From a checkpoint of a small encoder-decoder audio transcriber: decoder layers 8.
Rows from block 2 of the audio encoder of a small encoder-decoder audio transcriber, named by matrix and row number. Rows with one number belong to one neuron. Each number is 500 + 40 x the weight over its row's rms, rounded and kept within 0 to 999. All counts start at 0. Numbers have three digits each. After the name is the row's rms in percent of the matrix's.
After each neuron's rows are labels from the 100 clips, of 14976, where the neuron reaches its highest value: "top examples" is what is common among them. Only what is clearly more common there than usual is listed. The data: read English sentences (LibriTTS-R). In brackets: how many of the 100, against the usual share in percent.
# fc1: first MLP up (encoder.blocks.2.ff1.fc1.weight, 384x192), inputs 0-95
# fc2: first MLP down (encoder.blocks.2.ff1.fc2.weight, 192x384, transposed), outputs 0-95

fc1.62 118:498508462491531566519520512483433470514457452551530540432551519446450531514454539515482517432542522525560543545519480570488448521516578516526527424557545488445498542512446585448522548461508496553479487438489513580459509525467440422482476538593503538507465465469483479469559458449422518500
fc2.62 119:580574471448472551481470504473555487453492561427522568415550531563512519485583503503449513502511500518502479470462487550500429524475539486538539450464453489452434532533495465465431464499503468421547442448504575471509491513548515507512554537452517487554537527467563504542498477520484549519
top examples: the word "but" (31 vs 9.2)

fc1.116 091:548556503525571499479426520466447555465532531513520557478505522484525503523451468467509585465532502511488483481548477499504473425473560411433470490449479508443445512521490473568512499503493432493519525529417492507469464471508491470488452472504519536455414521566493466466461468536506530509
fc2.116 088:540465481478449491437475537452563501371470513469523466544528494490502510436491510542484506540495465540452472468582461522485518497443485550473519461416590481488487486518547482533506545472510503496581513422537473578477484470453538539447547513523454524482481451430501524524464520536558471605
top examples: the word "i" (87 vs 20.3)

fc1.238 117:542511531501502419492462498384557517444496553466520518439486473471446523450454481482462519540456487502544525556527437451467579431490504565454510505571443522582489493480524537463524482533512526625518525443523521480443534535423497500492509512505550426493566462522568454453538513475526565476
fc2.238 125:478492586465490521450482423566437496604493474477546512480460584420511546489484491427497458538475453476536479488452485458491515537481497518454498523536591453540490482457441468446482509515422486530504530466511563484517545475535476531476513507488560524415459541521445482491457516512465514460
top examples: the word "had" (37 vs 7.8)

fc1.224 113:467527521391495575514389476435478493483528446473486462483461464478518535479472463601462479523472556475497526492509434506426562501498510514554491433484489519531476509524457463473538488582520485527442459471585532514459547555530495495474486474472494499483585553484561450509521509532526534504
fc2.224 101:501499535499489492522481537436558486498576645451497504519501566493449549472505522542529474497442441497486453463500425496416492523534488558513455522516495560494542473498490469512426513496454484562519436539399420449468436550506479477552475490462546512500505564494440467498503423505513533477
top examples: the word "said" (27 vs 9.9); the word "my" (25 vs 6.1)

fc1.223 098:585500510523451500537531507474515494558515547512445440519484457491570469464541490468500447426495518507511416569532470508552544456584430506589593470516511504501479487480539442480515459531514457500467550475534516489474520503503506493513509454511569526551451577493443500477489511548482563471
fc2.223 103:595528541450496482476484554527492537560480563500503519469473542521486504484469544476527533548446391516559478467516418484477492494482423467484463462450447511465483398471558509502553435461504464447443454488524525508494514507503484502485520556479464504470495534484406507520493487529475495536
top examples: the word "it" (33 vs 15.1); the word "be" (28 vs 7.9)

fc1.52 104:501531485482473532472473539494556514532479469524461428454523405474488530491464576523502404508484462534516520441485503487427590470515547524546546561524501490506509574482462559532484485523484531427562471536541474584534534571470483485470428522481483499451565505482548549564490472484441424462
fc2.52 111:461529522479496460501490458496521555507568472559478471488467550511502525535489521470581501511498484497499478512490446534559540522458539478533443592542550496465622488470525565486511522446429521547524557513554501478571534462470435510480545453502479561538477530457466507451472525536435537525
top examples: the word "she" (49 vs 8.4)

fc1.351 097:533471476542436474468485479523487560498526528491474508463548458513540468435560501445558497545535550522489470493553428538521491536486511522505514489489489479498596525465503516438535571480470589468441449444510531433411544475459491477463536516496576478473503533468523475534483428471541584485
fc2.351 088:545460522462558543526509525515513508474558505499484561482541510464587503491486544440481517495551589443463500471480537492504499471546500515500428449514564503518497471560560519522537549540497502583534464406552468491479550490486583483469491470470575457528593485520480481460466510463501572458
top examples: the word "his" (43 vs 10)

fc1.244 103:487467482467547500539571537570535422492630488489424495501523517478510478466459527500469482555500469544456484488448433523501547490480501552534542480500485409509491520512509517475477470511513494471535468531511455521447521491565498489477527430451512589471416503500515486498502483505516521546
fc2.244 101:527528463521401540376478452478528502510547523540481500508563460476511523558525512576437504576414552477515544513542548437498470486508508468510507519516559479533469445494513519434533503468530569537440470496440535549512523537581536505473480512466517506450498543570489524501461477502489501481
top examples: the word "said" (85 vs 9.9)

fc1.345 118:498535460484472433443553515503489609430517505484528474530512548501509462450531444489533477543437536489497438550462482496550474515456521444513519526496528504389583454516480546512501453575512520524476596514472485462465453493448468530422509574515546397490436501553480502528495450506523502528
fc2.345 116:412457503550530489461504469523512503486537513417497529506533472555557483469529501478464520581549462478472511431510560562489511464498492559523541478432503416440454467505488486534412549527539516500496509481479499472461515547474436488502644461468545520506456533561544518428474504515524450516
top examples: the word "i" (48 vs 20.3); the word "my" (36 vs 6.1)

fc1.368 109:472522485570542514600530531447497504496501406536481507539547577497539471471452579438501546526479502469458436449532499507525519534491535579438475500465536498419479461513440533545477494521501429500521528436525495448596542545433553467513495476495511514521546472505445450496489487451490529470
fc2.368 100:466504576503388462546447550499552510447520442487455498635519438476549529547521436544451499508517456446483536504429515515554514470506536538399493513443527459489487500408525504493499479508617474527473527479544565518502487476510469508527565485519519543471494543460552478484453470504469534505
top examples: the word "his" (32 vs 10)

fc1.190 112:492538477524509490503461456535600477544491492534469547472438456492580501474555516518511522525474532592494485465450453495508512495418458522496480492546424507531546522481556449513537446401528465558486515537508605501451500436492538503483490440549468463493527498509452503480511537484471517592
fc2.190 104:444531471495505499465485490446493524501514422547455498465438461522557448455420602531461503474543522539481503496513455502564553520510484474584557495603409475537494539500550473496475489530472511515527498457504511419519551492468489506520487571521457533502548535515557546549581521567431585461
top examples: the word "you" (53 vs 14.4)

fc1.317 088:553557484522473495543531526615545447534550458506461474538546481490410540499508519531564455501558612498446463471521588519544475447507488511538498470484526448523535453537423472528547527487531460408510478508505597482501409573509467434544545449507429539497485581520515562464525464452569501518
fc2.317 090:432561540516503433469537531475518451470504526512467506540469498485526541472526558502495507484536428541413488558499533521453514480489492508481456573577534522538523540469530501510500490406478415519423470489470496422418469436493484461511501474476481517453423493538422558565557474470498413508
top examples: the word "you" (49 vs 14.4)

fc1.309 114:530441500473498456537530546528507494470492451468526438469480506550455500518476488494493534563501556452452457515473567488464509435572540482478511532455466540482544468469499515538461441525472559577480556496525495523505460511477526506500457436468529579521536460576468468510474486514504531526
fc2.309 108:565555510527558532449529456534504493577472449470478468555459508500529446518491509517443469555503410476514578501505457588497513561474537464500533508418484554510512465435477492498523497546557485418455555441559491573470548516427523500488489563554506590547473522540505441467463489439479489462
top examples: the word "and" (94 vs 31)

fc1.326 098:497483474506531491483535478499506515512463489454552514543470458523515524523510531468451516522432511484520485572535556535481445477440502517480568479515581440428501498551527541539509497518518487549505457500499535503414536430472479528479422474583538475465454566561580364442456522474443502543
fc2.326 093:456439493506537511582565508489440562526546525524483532467477536535472536453524516531463460502485473439458493514486513527549521492532540497529416534527502425503494491605552468538426428494518510599524479444494550466518490485467452487522498469442441486473515554540529512449543499537493529507
top examples: the word "but" (38 vs 9.2); the word "that" (34 vs 13.7)

fc1.381 089:496553452501408547545544399481542477516500568500477560538473476505504490494437427478589436528542435482526488435527490540444504502456540485555584470530468503529481511505485506499520504514542486468525493452569560528545486548445544537546500493454468481430539551487474514474515493479489510541
fc2.381 093:569482532495449525492558501499454470524479517524480534517483564476469609514450503493451552507510467471486542519462494541477545472487584546453513510523464483498496449495471584521581440474477522554414546470546486515469531526509407526415480508432505481478549516510442461480467521511450518488
top examples: the word "his" (25 vs 10)

fc1.290 103:503506532497498422558564511473549439529578468570474509490564501432501421463555477500564481506517491497535577551465488558563555531517546478477444503512507498478435468462523500520464556509506473492542452519501560517535532535496498440529522489422517504450449504539519416490530513487527525497
fc2.290 103:438469493512531577547482415502538542510498434511506453500480528457507534537444457522437534492504485598529503520507501508440473495415465436399525491460518511434485447490430502493455429382512561506463420522510508575512477495516507550527549513503519562529557488507530517542478518462474461480
top examples: the word "her" (59 vs 7.9); the word "she" (25 vs 8.4)

fc1.29 104:512513425552512464502518521505545458516442416476468451493557475526494484494481495494451565515459455480467521467456493484514530458585481453474492529500510551465521517492496571522546485514549482541611522559535536510483499533459510468491479516431533552514473497519493491497516581506554513510
fc2.29 100:543513485597574489513557500475475536546480414501499545497495493458497505485529432508556490501452426465560500554488514495483547475472496501575436548515504514512481480488517521499468462537454534451517525493568461545504415542472516435522457573501492561452482528550472494471428456508497525566
top examples: the word "and" (69 vs 31)

fc1.372 090:445466513500461404479542551438519505468513537595518480508462518553537434529449469527504572498507503404514499543463495567450480511510509506431503501522538546469408411492524530526502488407448481508539502570432553446559520500520470506450474436433491509403494556522466543542522483498508480531
fc2.372 096:505413534480540468482572525486471483495493474450449477539551533525519480520476483455549438530462430531484493471480429433479518516482556460518477446560486483536454515492479572533552505442490540515510440557426490509466503491511533448463507494473514499541556415502453501480516525550540516439
top examples: the word "i" (41 vs 20.3)

fc1.314 095:504506536498541458544424430445556480473519518492501546496531459498556510488522540472467395514470502446536446524454438556434514579441587480468526476431499522423431490572440512487518534436527446475536525507509561484441476498497510544454486570469509546525542531507520456504465543519531467515
fc2.314 098:473472583478531493612515545458495533493471504471550551551493487532526446489530507475518479544474473535482517506461475455542550487450493464490471432550497482577526468527497587552431484536546599474532429527543418414440481543482496419550486452432541478579523496533510499401552483544487496460
top examples: the word "was" (48 vs 15.5)

fc1.338 111:516465464452558477446510483452562448493554447562534490459519458535557431446551540502514473454506483433528523557542523502480474546507484514526488493539489527503409469541509468560508564606484465572436539447454438468392539529572489561529504454533478486494437525406478515546453458492511471467
fc2.338 108:463533543547518589551474402431490443522469531431548485459500444491515486523504434547520446462563517425501422463461484491434496553596511496548496516507523505434540528431507488580485531531537527526415521610493523476530470532529440509561471533536458566531470521487496488430514514532487435519
top examples: the word "was" (63 vs 15.5); the word "it" (34 vs 15.1)

fc1.278 097:553530456476501542597402497537538432510467497585565511436535544462536510478487529490549470491519493490522425478490475463473447505593481523465514571546521544512494512531438464445466534532560427454454547477501478478475560451558506518519535564523537516500483450541542498496551475502456486558
fc2.278 091:473502466526472450599596542456528506443537564535523547548507437522470484487510457468479476388531476486562474544534512448446570522520504465487449488505531543506435504479467491482542465451493549491530473551400531512480497506465489545517527499566616552539420492485536513531531485545511496490
top examples: the word "his" (88 vs 10)

fc1.251 100:529572478487416494536476437473555551488464492515532472518465389498516484522537472509578538523543503518540554481499569427460460511563416561519559481467479467487484517518514531535531493504511471528441506578532455422500541516498458517539513472470578540494455470443576513506504400484496473459
fc2.251 097:460557485528545510491533480465515504512513424450494438516487522460512543448501511525460443495495517519508511552448474404541445479569521500439466536518498456452566545492437522527501530545469516539524556475487543480541528474546538512509477481491502443527503551578492462468515526508557560534
top examples: the word "her" (28 vs 7.9)

fc1.94 100:545472581469441513466527530597597471570559497520478450462497456524494516437489564516421476563508518519538479531581471475464478433516482538458520529508435532516463510544492482484498572493444536556532501463496590511535404527512509498527507453400488535499505495442490502490487456415432554524
fc2.94 102:508519422516521546530502478466475408505477520531438481561476518533552559539545505465450514557476511549569538508444469476552480476509485455460454446466474535521478472418513442554491450502449488555436560556490574541492505482538509523543582490564447502562500503486518449460454519491502516604
top examples: the word "is" (34 vs 10.1)

fc1.316 093:535487483591469477607449543489501500544533471581543553515524519509504535509487479589533539488479558493475529471489413485472554558552422585517502505447552455542482474531510552515474463470490466491475536395485532505489520550478487450495502473579579501503492573475506520488531537487505483531
fc2.316 093:488543518529441474526423498540501477488462487461499549547473509459481476472518489499499475507485395480469477478501465537493517544440499518527466482555491434513533525490535466502530461485463493528487498532425582555469502455519554534507435545429545514483402509538548498466577442526476433510
top examples: voice: male (75 vs 47.9)

fc1.70 107:529455528456451498428542498477474496477534527548435499422465519548537509481498530518564521499536544471502445453507460491442499560533485492467573466546470522503584458410517533529516569530432498505564514478546586496514445523488524432504476448438432515513493447540522496458488522511547523552
fc2.70 110:524501510386464545492557511490475567495450519497495522492570525537505479493526501491463557544553540426471466523512495524526492534419555504476485472468464478557548587489493531458433465537521547541457465463476525484407506520518501556539510560533506518490463469458488501432478469505512511464
top examples: the word "their" (25 vs 2.4)

fc1.349 098:456559511452426579544510494495528517464534547481468448521438497600511467455470483450536453517482490466494507531525490507507418510486461507501484582519503546475475514467502494488513523440558498521533514582523436437453530508549499483586511474470466505545514480476565483477482443582466481572
fc2.349 101:541506558407548426454543547464486524500539477458547459463496467514484518440533503525564495509470523546444490493489511451439523508557491483482497483502525540451518362458422552494520493507493429575484535474489513507549460453503465418490469496510478515507487528498559550556472518526514521598
top examples: the word "her" (57 vs 7.9)

fc1.67 103:489547463525409506584483503486495512428448565539455494497520548501533475447485501533471552458478471461489534447548505478438440512493493565483532538471487508557459555531586501427539440497538537509461484538526538440483480492452480474483443471452454463540530435481494451505470546568554505508
fc2.67 103:540441489500464474514531497533454460445537436427554520523486559564433526524464544539534506533481485489489545498428551517484475483495532528419477569495569403572424553512568512455438497464536509478509430529470526552468494494496527511533557514539517522429497466497569520495443454517530521516
top examples: the word "but" (40 vs 9.2)

fc1.141 094:541479416555548484575472479418520500542507486519498499489407512457503526538415428462558444560452580487469528522579505493509454528497462500526444445475545517503500485547494487525447501588581459540483431462493500502560561569530499532452600496506423515449519488516467458476616521517497536573
fc2.141 102:523538476501569455515517497510511458499522487473524458485497570550453509529550481444519515500450561544502451509524493397458514511540554423532523505484486487548586386529587483448463501423574594498411503457533535424484506509522491508532509495511454488484521466467435523512416524571501439536
top examples: voice: male (77 vs 47.9)

fc1.110 099:498504523438496438495529528464506491541434513544533524461553448528531517547484445493420544561582498463513454465452474494494490501469499466480586462574468440432464525445455518393523494527498564455533431527478473512594484493514465531451478521506443513529578451474508513506569437487531468532
fc2.110 102:486489521532492536545518546431478476475482435426412431512514509459480534530517472523533495495493569535536527529437496526510458534475524501525550488541475569522386478488499525528523480478494489523441558573477492522572422518453477491456499503479478523499467422456521580408479516490402563485
top examples: the word "of" (58 vs 24.6)

fc1.105 104:496513581524415535558544513446545499497449546525563458462454495601517443507485484476518505508546495483463453474482497488496584564521469516479486518397519468498514553500485470461507561526537524584512536541446490475542465547466409464509547572537480503490525402502508554515528460437481535521
fc2.105 106:456536537511468513527562544510502564432491455462527507450473444627530476502462522495479448483511456515447488428494535551530559598476443463466499477470536513523544516514578531440545507505529487564459530580453529503455528403507491476432509477519468469536545517571495511449489445518470464504
top examples: the word "you" (66 vs 14.4)

fc1.297 110:491535440493459451442531502493542493478418528515489462521479526552524523507438470555583542478528521431490555495515505522470501491497583531519442438558468486469461514517559499460508413528533507499506501482528510582473539493481543499454431481467550548503438462499541474458531512493430479504
fc2.297 106:488450495370432516474530525433530501542442533507487479526519480460509467500549447417528514498485490511516531463463561561483503562482499487567468605518506486595461536559491567560546498506557443469524536544567425439496521414543485502516449493519498465435488429483433471520448469515551519438
top examples: the word "but" (90 vs 9.2)

fc1.260 085:484509488497502511612473480542530498555445499540447565465472522580488435469529479543522479524466479524494500490494501477578555478482469506530537484535522460472475545461537465492607574486501501459496543490460500524465512509412505455555552504556429527529547477487430482516467495458579480440
fc2.260 085:433459492501460446559492570435539491587545504499498480500514545470417460469568526447483473502499502433469514464558517583466551506572476497526527473541500466445517503430472490468463528562607497480523506484522536488442502415447436517487549480489468494511496467523597431484564448439510514505
top examples: the word "and" (60 vs 31)

fc1.145 096:538546488566496489617437508469519472556421547492504519515492486531526504508496548460449528518550464502470492397463481521524517490504547508520449528548474576507563511510478531541577605497568395579577477479488494534504521519532431491513453450537455490479453489439483497458445480569496491399
fc2.145 094:483489517483456500495503586435529546497531513518495525517535503609462488414447543473432475545510494516473580422473514541479534459523516480506531546461594516472527518505410474497498544490541518510516490517539476466529517419455479595466481516522534519552486607515423564478493521515547558536
top examples: the word "is" (26 vs 10.1)

fc1.125 100:491567575518500471556563502488511512487500507568507458428544440488511532428464507495457498571449552462505488490447493491493425476520444514591481489444449545539531535516522507500540506467466472494482442454542594525559477536488428469474448482492457455486489498441489576538541475467510509498
fc2.125 100:472542483436492499615496451470480441486438496470483477550442489455500547406493454440449464590465556481513511508496523444487471521509536576543485478488507499505531531570558514545478513555569514546574453538512460461475518526521488521503515417486464511485558522467474461399482488543517471492
top examples: the word "it" (35 vs 15.1)

fc1.363 102:543557505496484512546538450535522472480503461528519497554441541550553447540430457427446512551437452499524471547554451512523548426468533443459478512538495533565517473486442514530565492488560476534513498457549454533510508452514523421480476586405473496444500437493529472506531506487463527543
fc2.363 102:492526556462529538493562512526550497557521396496507496496520473482550569510498543496518498559567504427558513450462601503526492510509450485537471513539448507502484475392396484503507502454523558554547556501512473511464522484490521492458521544418514544491496449469500521532389467457538488523
top examples: the word "his" (42 vs 10)

fc1.74 095:491566473458470457467510465561538530602496425538479486490452502559521508458514569497471529536508465514443617444504500505517453442489585593442476573510432446547477541450527584462560448462525480565522519433435448478480536494511525434500517442468579518432503473504465465576534472532497514505
fc2.74 099:538579494470541510497460501523501467519531491506529505405459520525482523497484416455476459510493567455533394503511427581564508437553511516531469481530460485516462498510429492541404476463488537532505570585485498586447494465517430571534519486471576511509532531523526464458473498528480511534
top examples: the word "is" (36 vs 10.1); the word "as" (30 vs 6.9)

fc1.77 103:497514476559493512500501522510473453544473507516446529504475498572463462519512541526503512456491524488527451563500487499521411563485519553483524541466412555557512580549467489551546436500520445588542387447492541551488540445493518473574458473468524495484457468526507510499488526506493503499
fc2.77 094:500424461480501509547439515545455436480551473546496505456550467515504560501422535529470509566570482477504484500496510530548523486553456474427483521473483541539479538550468493484500491410521557526506440481526498505509554489589521504444538479469495524464536480518509513499476451533561527492
top examples: the word "it" (34 vs 15.1)

fc1.66 103:526509473539574429474456442449485507480421556486544512563523509505580472538561503502414490499528532539516527532511525495518580424520472465485502589485452548501470506457510501552540506498535513512595457464470546489574457535432485538479510440501475578515559548504455437508571454490483558498
fc2.66 103:494508473529480495500535538529473541488486477535522503539549581558527451441541433459569505514477510476433471457514472459444531579485463509534541488437476518518457470489471525542601506487515592477450526462503513508535491477541509450480536458559479566520445477511520500452527583544494535490
top examples: the word "said" (29 vs 9.9); the word "she" (26 vs 8.4)

fc1.126 082:474512441455529484517495539511478594494455535543493441417468478498516463510505402577499464471477563500477509508573441558495562484453427556484528476510468528521409503512448487486477532556537430476478566446573494543475509518560462490525515538479517498441460543478522493494505516530562492581
fc2.126 078:416481537487463501499522513588530544542531578472447502517508550487441423510450548496483442522527453511574529477464470548542453395486492484467500525528447417492565485516490519470542504495519475480462542526456457397499473541540508504487532472501518518538468517545520458528493454544471530477
top examples: the word "had" (26 vs 7.8)

fc1.92 095:573454463523573512566435498444511537516510477415447562519548538550518512474389494437499549444485563504506475492472508518462520495497502483441502557529478461443506474518492468487472535467538518463483501548378552527483525460561523527501516444480545484444520528469528465535551472530502514521
fc2.92 094:591468519519439492530489482526433526498537460541492490463447470479467510499461481485399580494607505481506497501533516528461584421474542516530498494519460523494479446458497470520428436571527532534518486472433527470475508464551505547554493490559461505480510495492483449473524517566464595436
top examples: the word "his" (25 vs 10)

fc1.266 099:485436462510539516490471496479505451461528495523533529514568524529468498480587519528471480465525575527476559486432534439481578534473517568527490525472381492536525525574408509521523476434482468466475474507508531552496509489535474523504473469459523513497578538495490529403598511561494505496
fc2.266 103:484481489551482510497514479505455479499484470437542485494472536538515491493594597436505441439573496484507477416536473445523546530515516549573504494472521502414487601542510507430516487482519457465399460481545493506530475425516526488417483549542487550539453578422437460582535517513550570519
top examples: the word "she" (28 vs 8.4)

fc1.68 103:554480441534484476483530504412564477506527485461482453513554447464531502498505433449546515466435552474460477453442513445440531532437506478501490517581514507502528471480463516469575570485529489559544538474488543522533503445521518513464534463539569532479464425553439438515526556448530484528
fc2.68 098:463499485488473489571532422487520472532490484436517444462519512473518504495517524495453543519480441539508479453471527494443513471496492388522438528497503546535567551465480499440443478484455521522536522496471527555487453479538561521558425522468465560492534508495505494511455472511488507483
top examples: the word "of" (89 vs 24.6)

fc1.254 093:502530545524505518490437553521529421515471507469562484481546475502494431485517494530463517439539583513524546479498472554587506486480464477537561513434453523499481442469514484464479487531452390492538565451519529417530563501512525442427559530511472452469481473463455517496403475541560535582
fc2.254 095:488536516485501538502492533535522520545458465506525515558443499493447484506490566535511512485449467552507468533525488467449547563531507419490488505516524536535598546485533493470512476488501462544426526482431449571473470472507493574474537517513495435559524443506484470543445438499450483445
top examples: the word "you" (37 vs 14.4)

fc1.111 086:548481466508517531471475595548512547481413520486498522478501427501425448490462486461473497464524558503523514488520491535501473394480493599485489500507522397427483479557455486537541506572432419468463575504568545550483519489522522438520490465558530502508481546530555467487470548511487515527
fc2.111 088:506470503476569457501599480429531577535509504499471541493459521592532497555558527467430485547544467434461509609529434526492445452466519563466476511570460462465523596532518530468518478492545503455531516528497497405464478529515531515398504504430544500515490510497527504492551533568494493527
top examples: the word "but" (30 vs 9.2)

fc1.332 094:490520477486448466622456476474475506468494493557532508481559524485511550607471523502454503469520592518465532453412489574560489581523491479391535451549561523481479540475461508564478515529509470562514533489520473460499514555512508457495485486461514480572516433548543471509494458543509450449
fc2.332 090:523469546464493500445477543496509500474482546511463469545501492527477486435487530572514473450559509498546515523559533497532553576516535490475478556542536485486515502555497487434494565480555511501575526385481485533469511502481445501533532459547498511519511560513496462450473490589461480512
top examples: the word "her" (33 vs 7.9)

fc1.321 103:502518513483488517535484482449406448505436544521495548533506569529470472582518505495481520489473519526489441583469461395508485400515474441499487537448509539557522507531482499470536499481516448464491582489537554412480527548465563528539487540514428553493465503503528526457465454554460524523
fc2.321 101:536549497491496540547548481548488506455473491506537464461567430523504463565470540468470456460546463488439527539461584452463529509466537509547508436470491479484487446531539474536515470523509487517465494442559477572458458484454467477557565468624498517534476480502525468537471515509508474467
top examples: the word "his" (32 vs 10)

fc1.348 104:473531488415474485431506398514548472478497483488503444442460504563428457515539522503463431505550483421445560507480489591535494524488522509482562568495528559542599478553522444543574544498426387473457494518499541494505488576418506446472488446471540447566443550445480561520512502493530458494
fc2.348 111:429454471499482444477485471557466480482576457472455499485487406544514475456510474543498562483575543485462585457437508574440473519530486487490466418555502569482541438548503438572508573507439519432467527500546490542539547598550466492484488506541487490506470510517535512486482568513500453541
top examples: the word "for" (27 vs 9.4)

fc1.241 102:440513456398568521485456525490585434476461525463473518511434535475532486520537506475478483493503534483496581501460435433523476546432490506460509522564462526484547588545423539468535407523504503444518431473479497435554479505506535519455552486485522495517440507595512491546472572459526556494
fc2.241 099:513561480478504466525515466462482487500488421549511504484460516447458505458472524532472496474585500492514478449568511469479506591468452496506490570531558520524572538503493572488519439447579527472426514515510502492564576506590487525490491510524500496530461536495508469540422506491450468463
top examples: the word "for" (31 vs 9.4)

fc1.41 103:472541427481515487479561530521472539422487492431494498521491476510558455592484534522554536521465512441486518473509520460485535568533486513512501581473485463471439497471398499515530504570498569486510468447516484515543510487478516439447434511434438548583536510520495585458476541482508502525
fc2.41 099:531380492435436473506475544463602484447429483564444467515515505576472497447546446546510446502452545471440456424484459491538529485589478470519478520598517589514500496478490494513545548473489470494492519544495503504483482520466454511476497542515427554436586490475475485535501478522467483497
top examples: the word "and" (79 vs 31)

fc1.128 098:484575493442539425485439522522460501506520510445468459547458498529520479482501415481426495537419491536545417470586523564474545501492501493509544469527442454496471495484487469504509517507537493528521485525483533520528587516441503535493539514439506496493543537496445479460561424557456501542
fc2.128 094:477534479528517492460492547542467451544567537501495457539455557546514514540525372536482486463468527461507450459531503515421498493501517451535441557544427483499499441485522515482503588477555469581440582509496511538490484470448479545509496457538544471492534516449437553578446475558546556489
top examples: the word "was" (43 vs 15.5)

fc1.51 094:516501484477471516490488496517532619536454428577467503477510525563474570469459494448418510567491528489472477466496524425562469499519455500470509552533457509460575496481558545446494498455510502518584503472476488457435473608464554421464569465455554431498496506452492497507477498486438437568
fc2.51 097:514575488466486513522534471565464471467470386485557497546474564459571525471485493453452575483444523440490516441494556513495545540429443539417477512539554482544455497508476529472541454491527434442446476520495502437503518470523516472459454519478514541447441576451581479465461519463501589518
top examples: the word "said" (28 vs 9.9)

fc1.73 084:476496472533572404534476493563461593568499520499499488512515478579507506485496515485520500578557518524518475532548510522531519571488527505574527540449460526487495529487509491388542483501487494577471483451456518526528511423499457476502465457502489491458436467503536446479576495507462479605
fc2.73 076:478506483479508476411470510507469538410483577563437547500494464581471421499520544548505484545485476482474460488489515586510495535521489541559539462499588473500541518506489549543475566452489545497554497525537457405488468413491429443456503467508423571546526502499557465439510456515511494506
top examples: the word "you" (61 vs 14.4)

fc1.250 096:530473475485498473523510471524526494569481415496503460471533552486493515472562492568436499544510527472508505490497554483475464523515486552475541555483457543505453480508556579439483515589492464485493587493500549522374504543584462496470432514564466505411512516491549508503472453460497485514
fc2.250 099:487477508466527503494529480534477550492450528452532473502454524429485492494495530530509503534558571515480460506475501401602530550532507545552577524548571421467521504484458487499467450564516486446452476531485486588455442561512475491503436461538497504548535546523549556480530514528510536592
top examples: the word "then" (28 vs 3.6)

fc1.123 101:507619536492486503498536510522517479502474508500560568469484467482542467548467466511510533516559478518462433586585473438493466478500441518440495505518459524480534528468421492474467495537526505478531460566529508459507449477497489527490527435470491518475505485473482512504500488488471524543
fc2.123 097:559581524566445476526506585548554400495495463492483485563482441567481461544502526535552498479467493515486554552494516521470490539416509481530499537465521521520481518464550471520541589444490549536389539572522538438520521509468427437486550563466488505472573525539394519463478459481425467462
top examples: the word "of" (75 vs 24.6)

fc1.329 109:490523539494560518553461567384486491518534476469484490491504495459498471505565484554476574477530485518465483496476497563476491554464508497482570459566488451462535510480496559569579473511489552514481502505507517420484484530514463477532478499467504570458532558483521421556554495449503447551
fc2.329 112:555547528519502498527479477528567514435550515498493465466543562573514488458594511554516476380445490438465533543545537467460501571556544480477462519431565465442521520500474445479505507475467477533463560572589536482467490466504515538567455475539488515519522501574521481544508472501483507581
top examples: the word "you" (37 vs 14.4); the word "your" (25 vs 3.5)

fc1.100 096:531460471478451504583567527485536550561500512462487551462427467523482460484467513478500465417508486507453535523499417526515524466404471601511478524580476502505527555499484498515470552512565559564580513510464541513483500561494487471485524501534552549501513563479503505421495511501469494566
fc2.100 099:450429492510539508523489502508481533523505561484481565502413501475515511495458484386466464498466490462561428498469527476512508528474497471513526451511526494471504495508496531443570542509511507588490478506477555522470530489550499512527525521505550401396526531498435490422429584484471441509
top examples: the word "it" (36 vs 15.1)

fc1.194 101:472565461522437494502491502468480579474444487542478488437564437504554513516542443601553492461580450511483534480439507513505499501528517450475494528450539524501496511568508454492544477503513508493514555610453555549530545521538454464463527455511531529473520569501487494513418469509523481528
fc2.194 106:467480413439551533448494484567517505455547466511513505482484514513507493447531592505549492482474519500424451452529491504447533504467439434555447510444557525462477526519425502550458479481494583461531507469495454436528542423505499544521456513583489551536520511456515440487565483511530477480
top examples: the word "i" (72 vs 20.3); the word "my" (25 vs 6.1)

fc1.33 109:482509495566462478504466505489504514551493559466498544478508506550504466508471539556506459473462538509415500596547601459502552540502553501532554536554475498525496473494457600472453591477497473449480503526487482558492507529543534480503451554451459460514504430532519484541483481448492521514
fc2.33 104:516597532499472553535490458485492542529497461524481547552493485427503515476552547508483496475529520455510508512442552523539533496505500522458468499512442576518440493596431542479473513488539417490513526459507465490494536447448510496489572507509517586552524524514513519537558507428508480478
top examples: the word "the" (81 vs 49.1)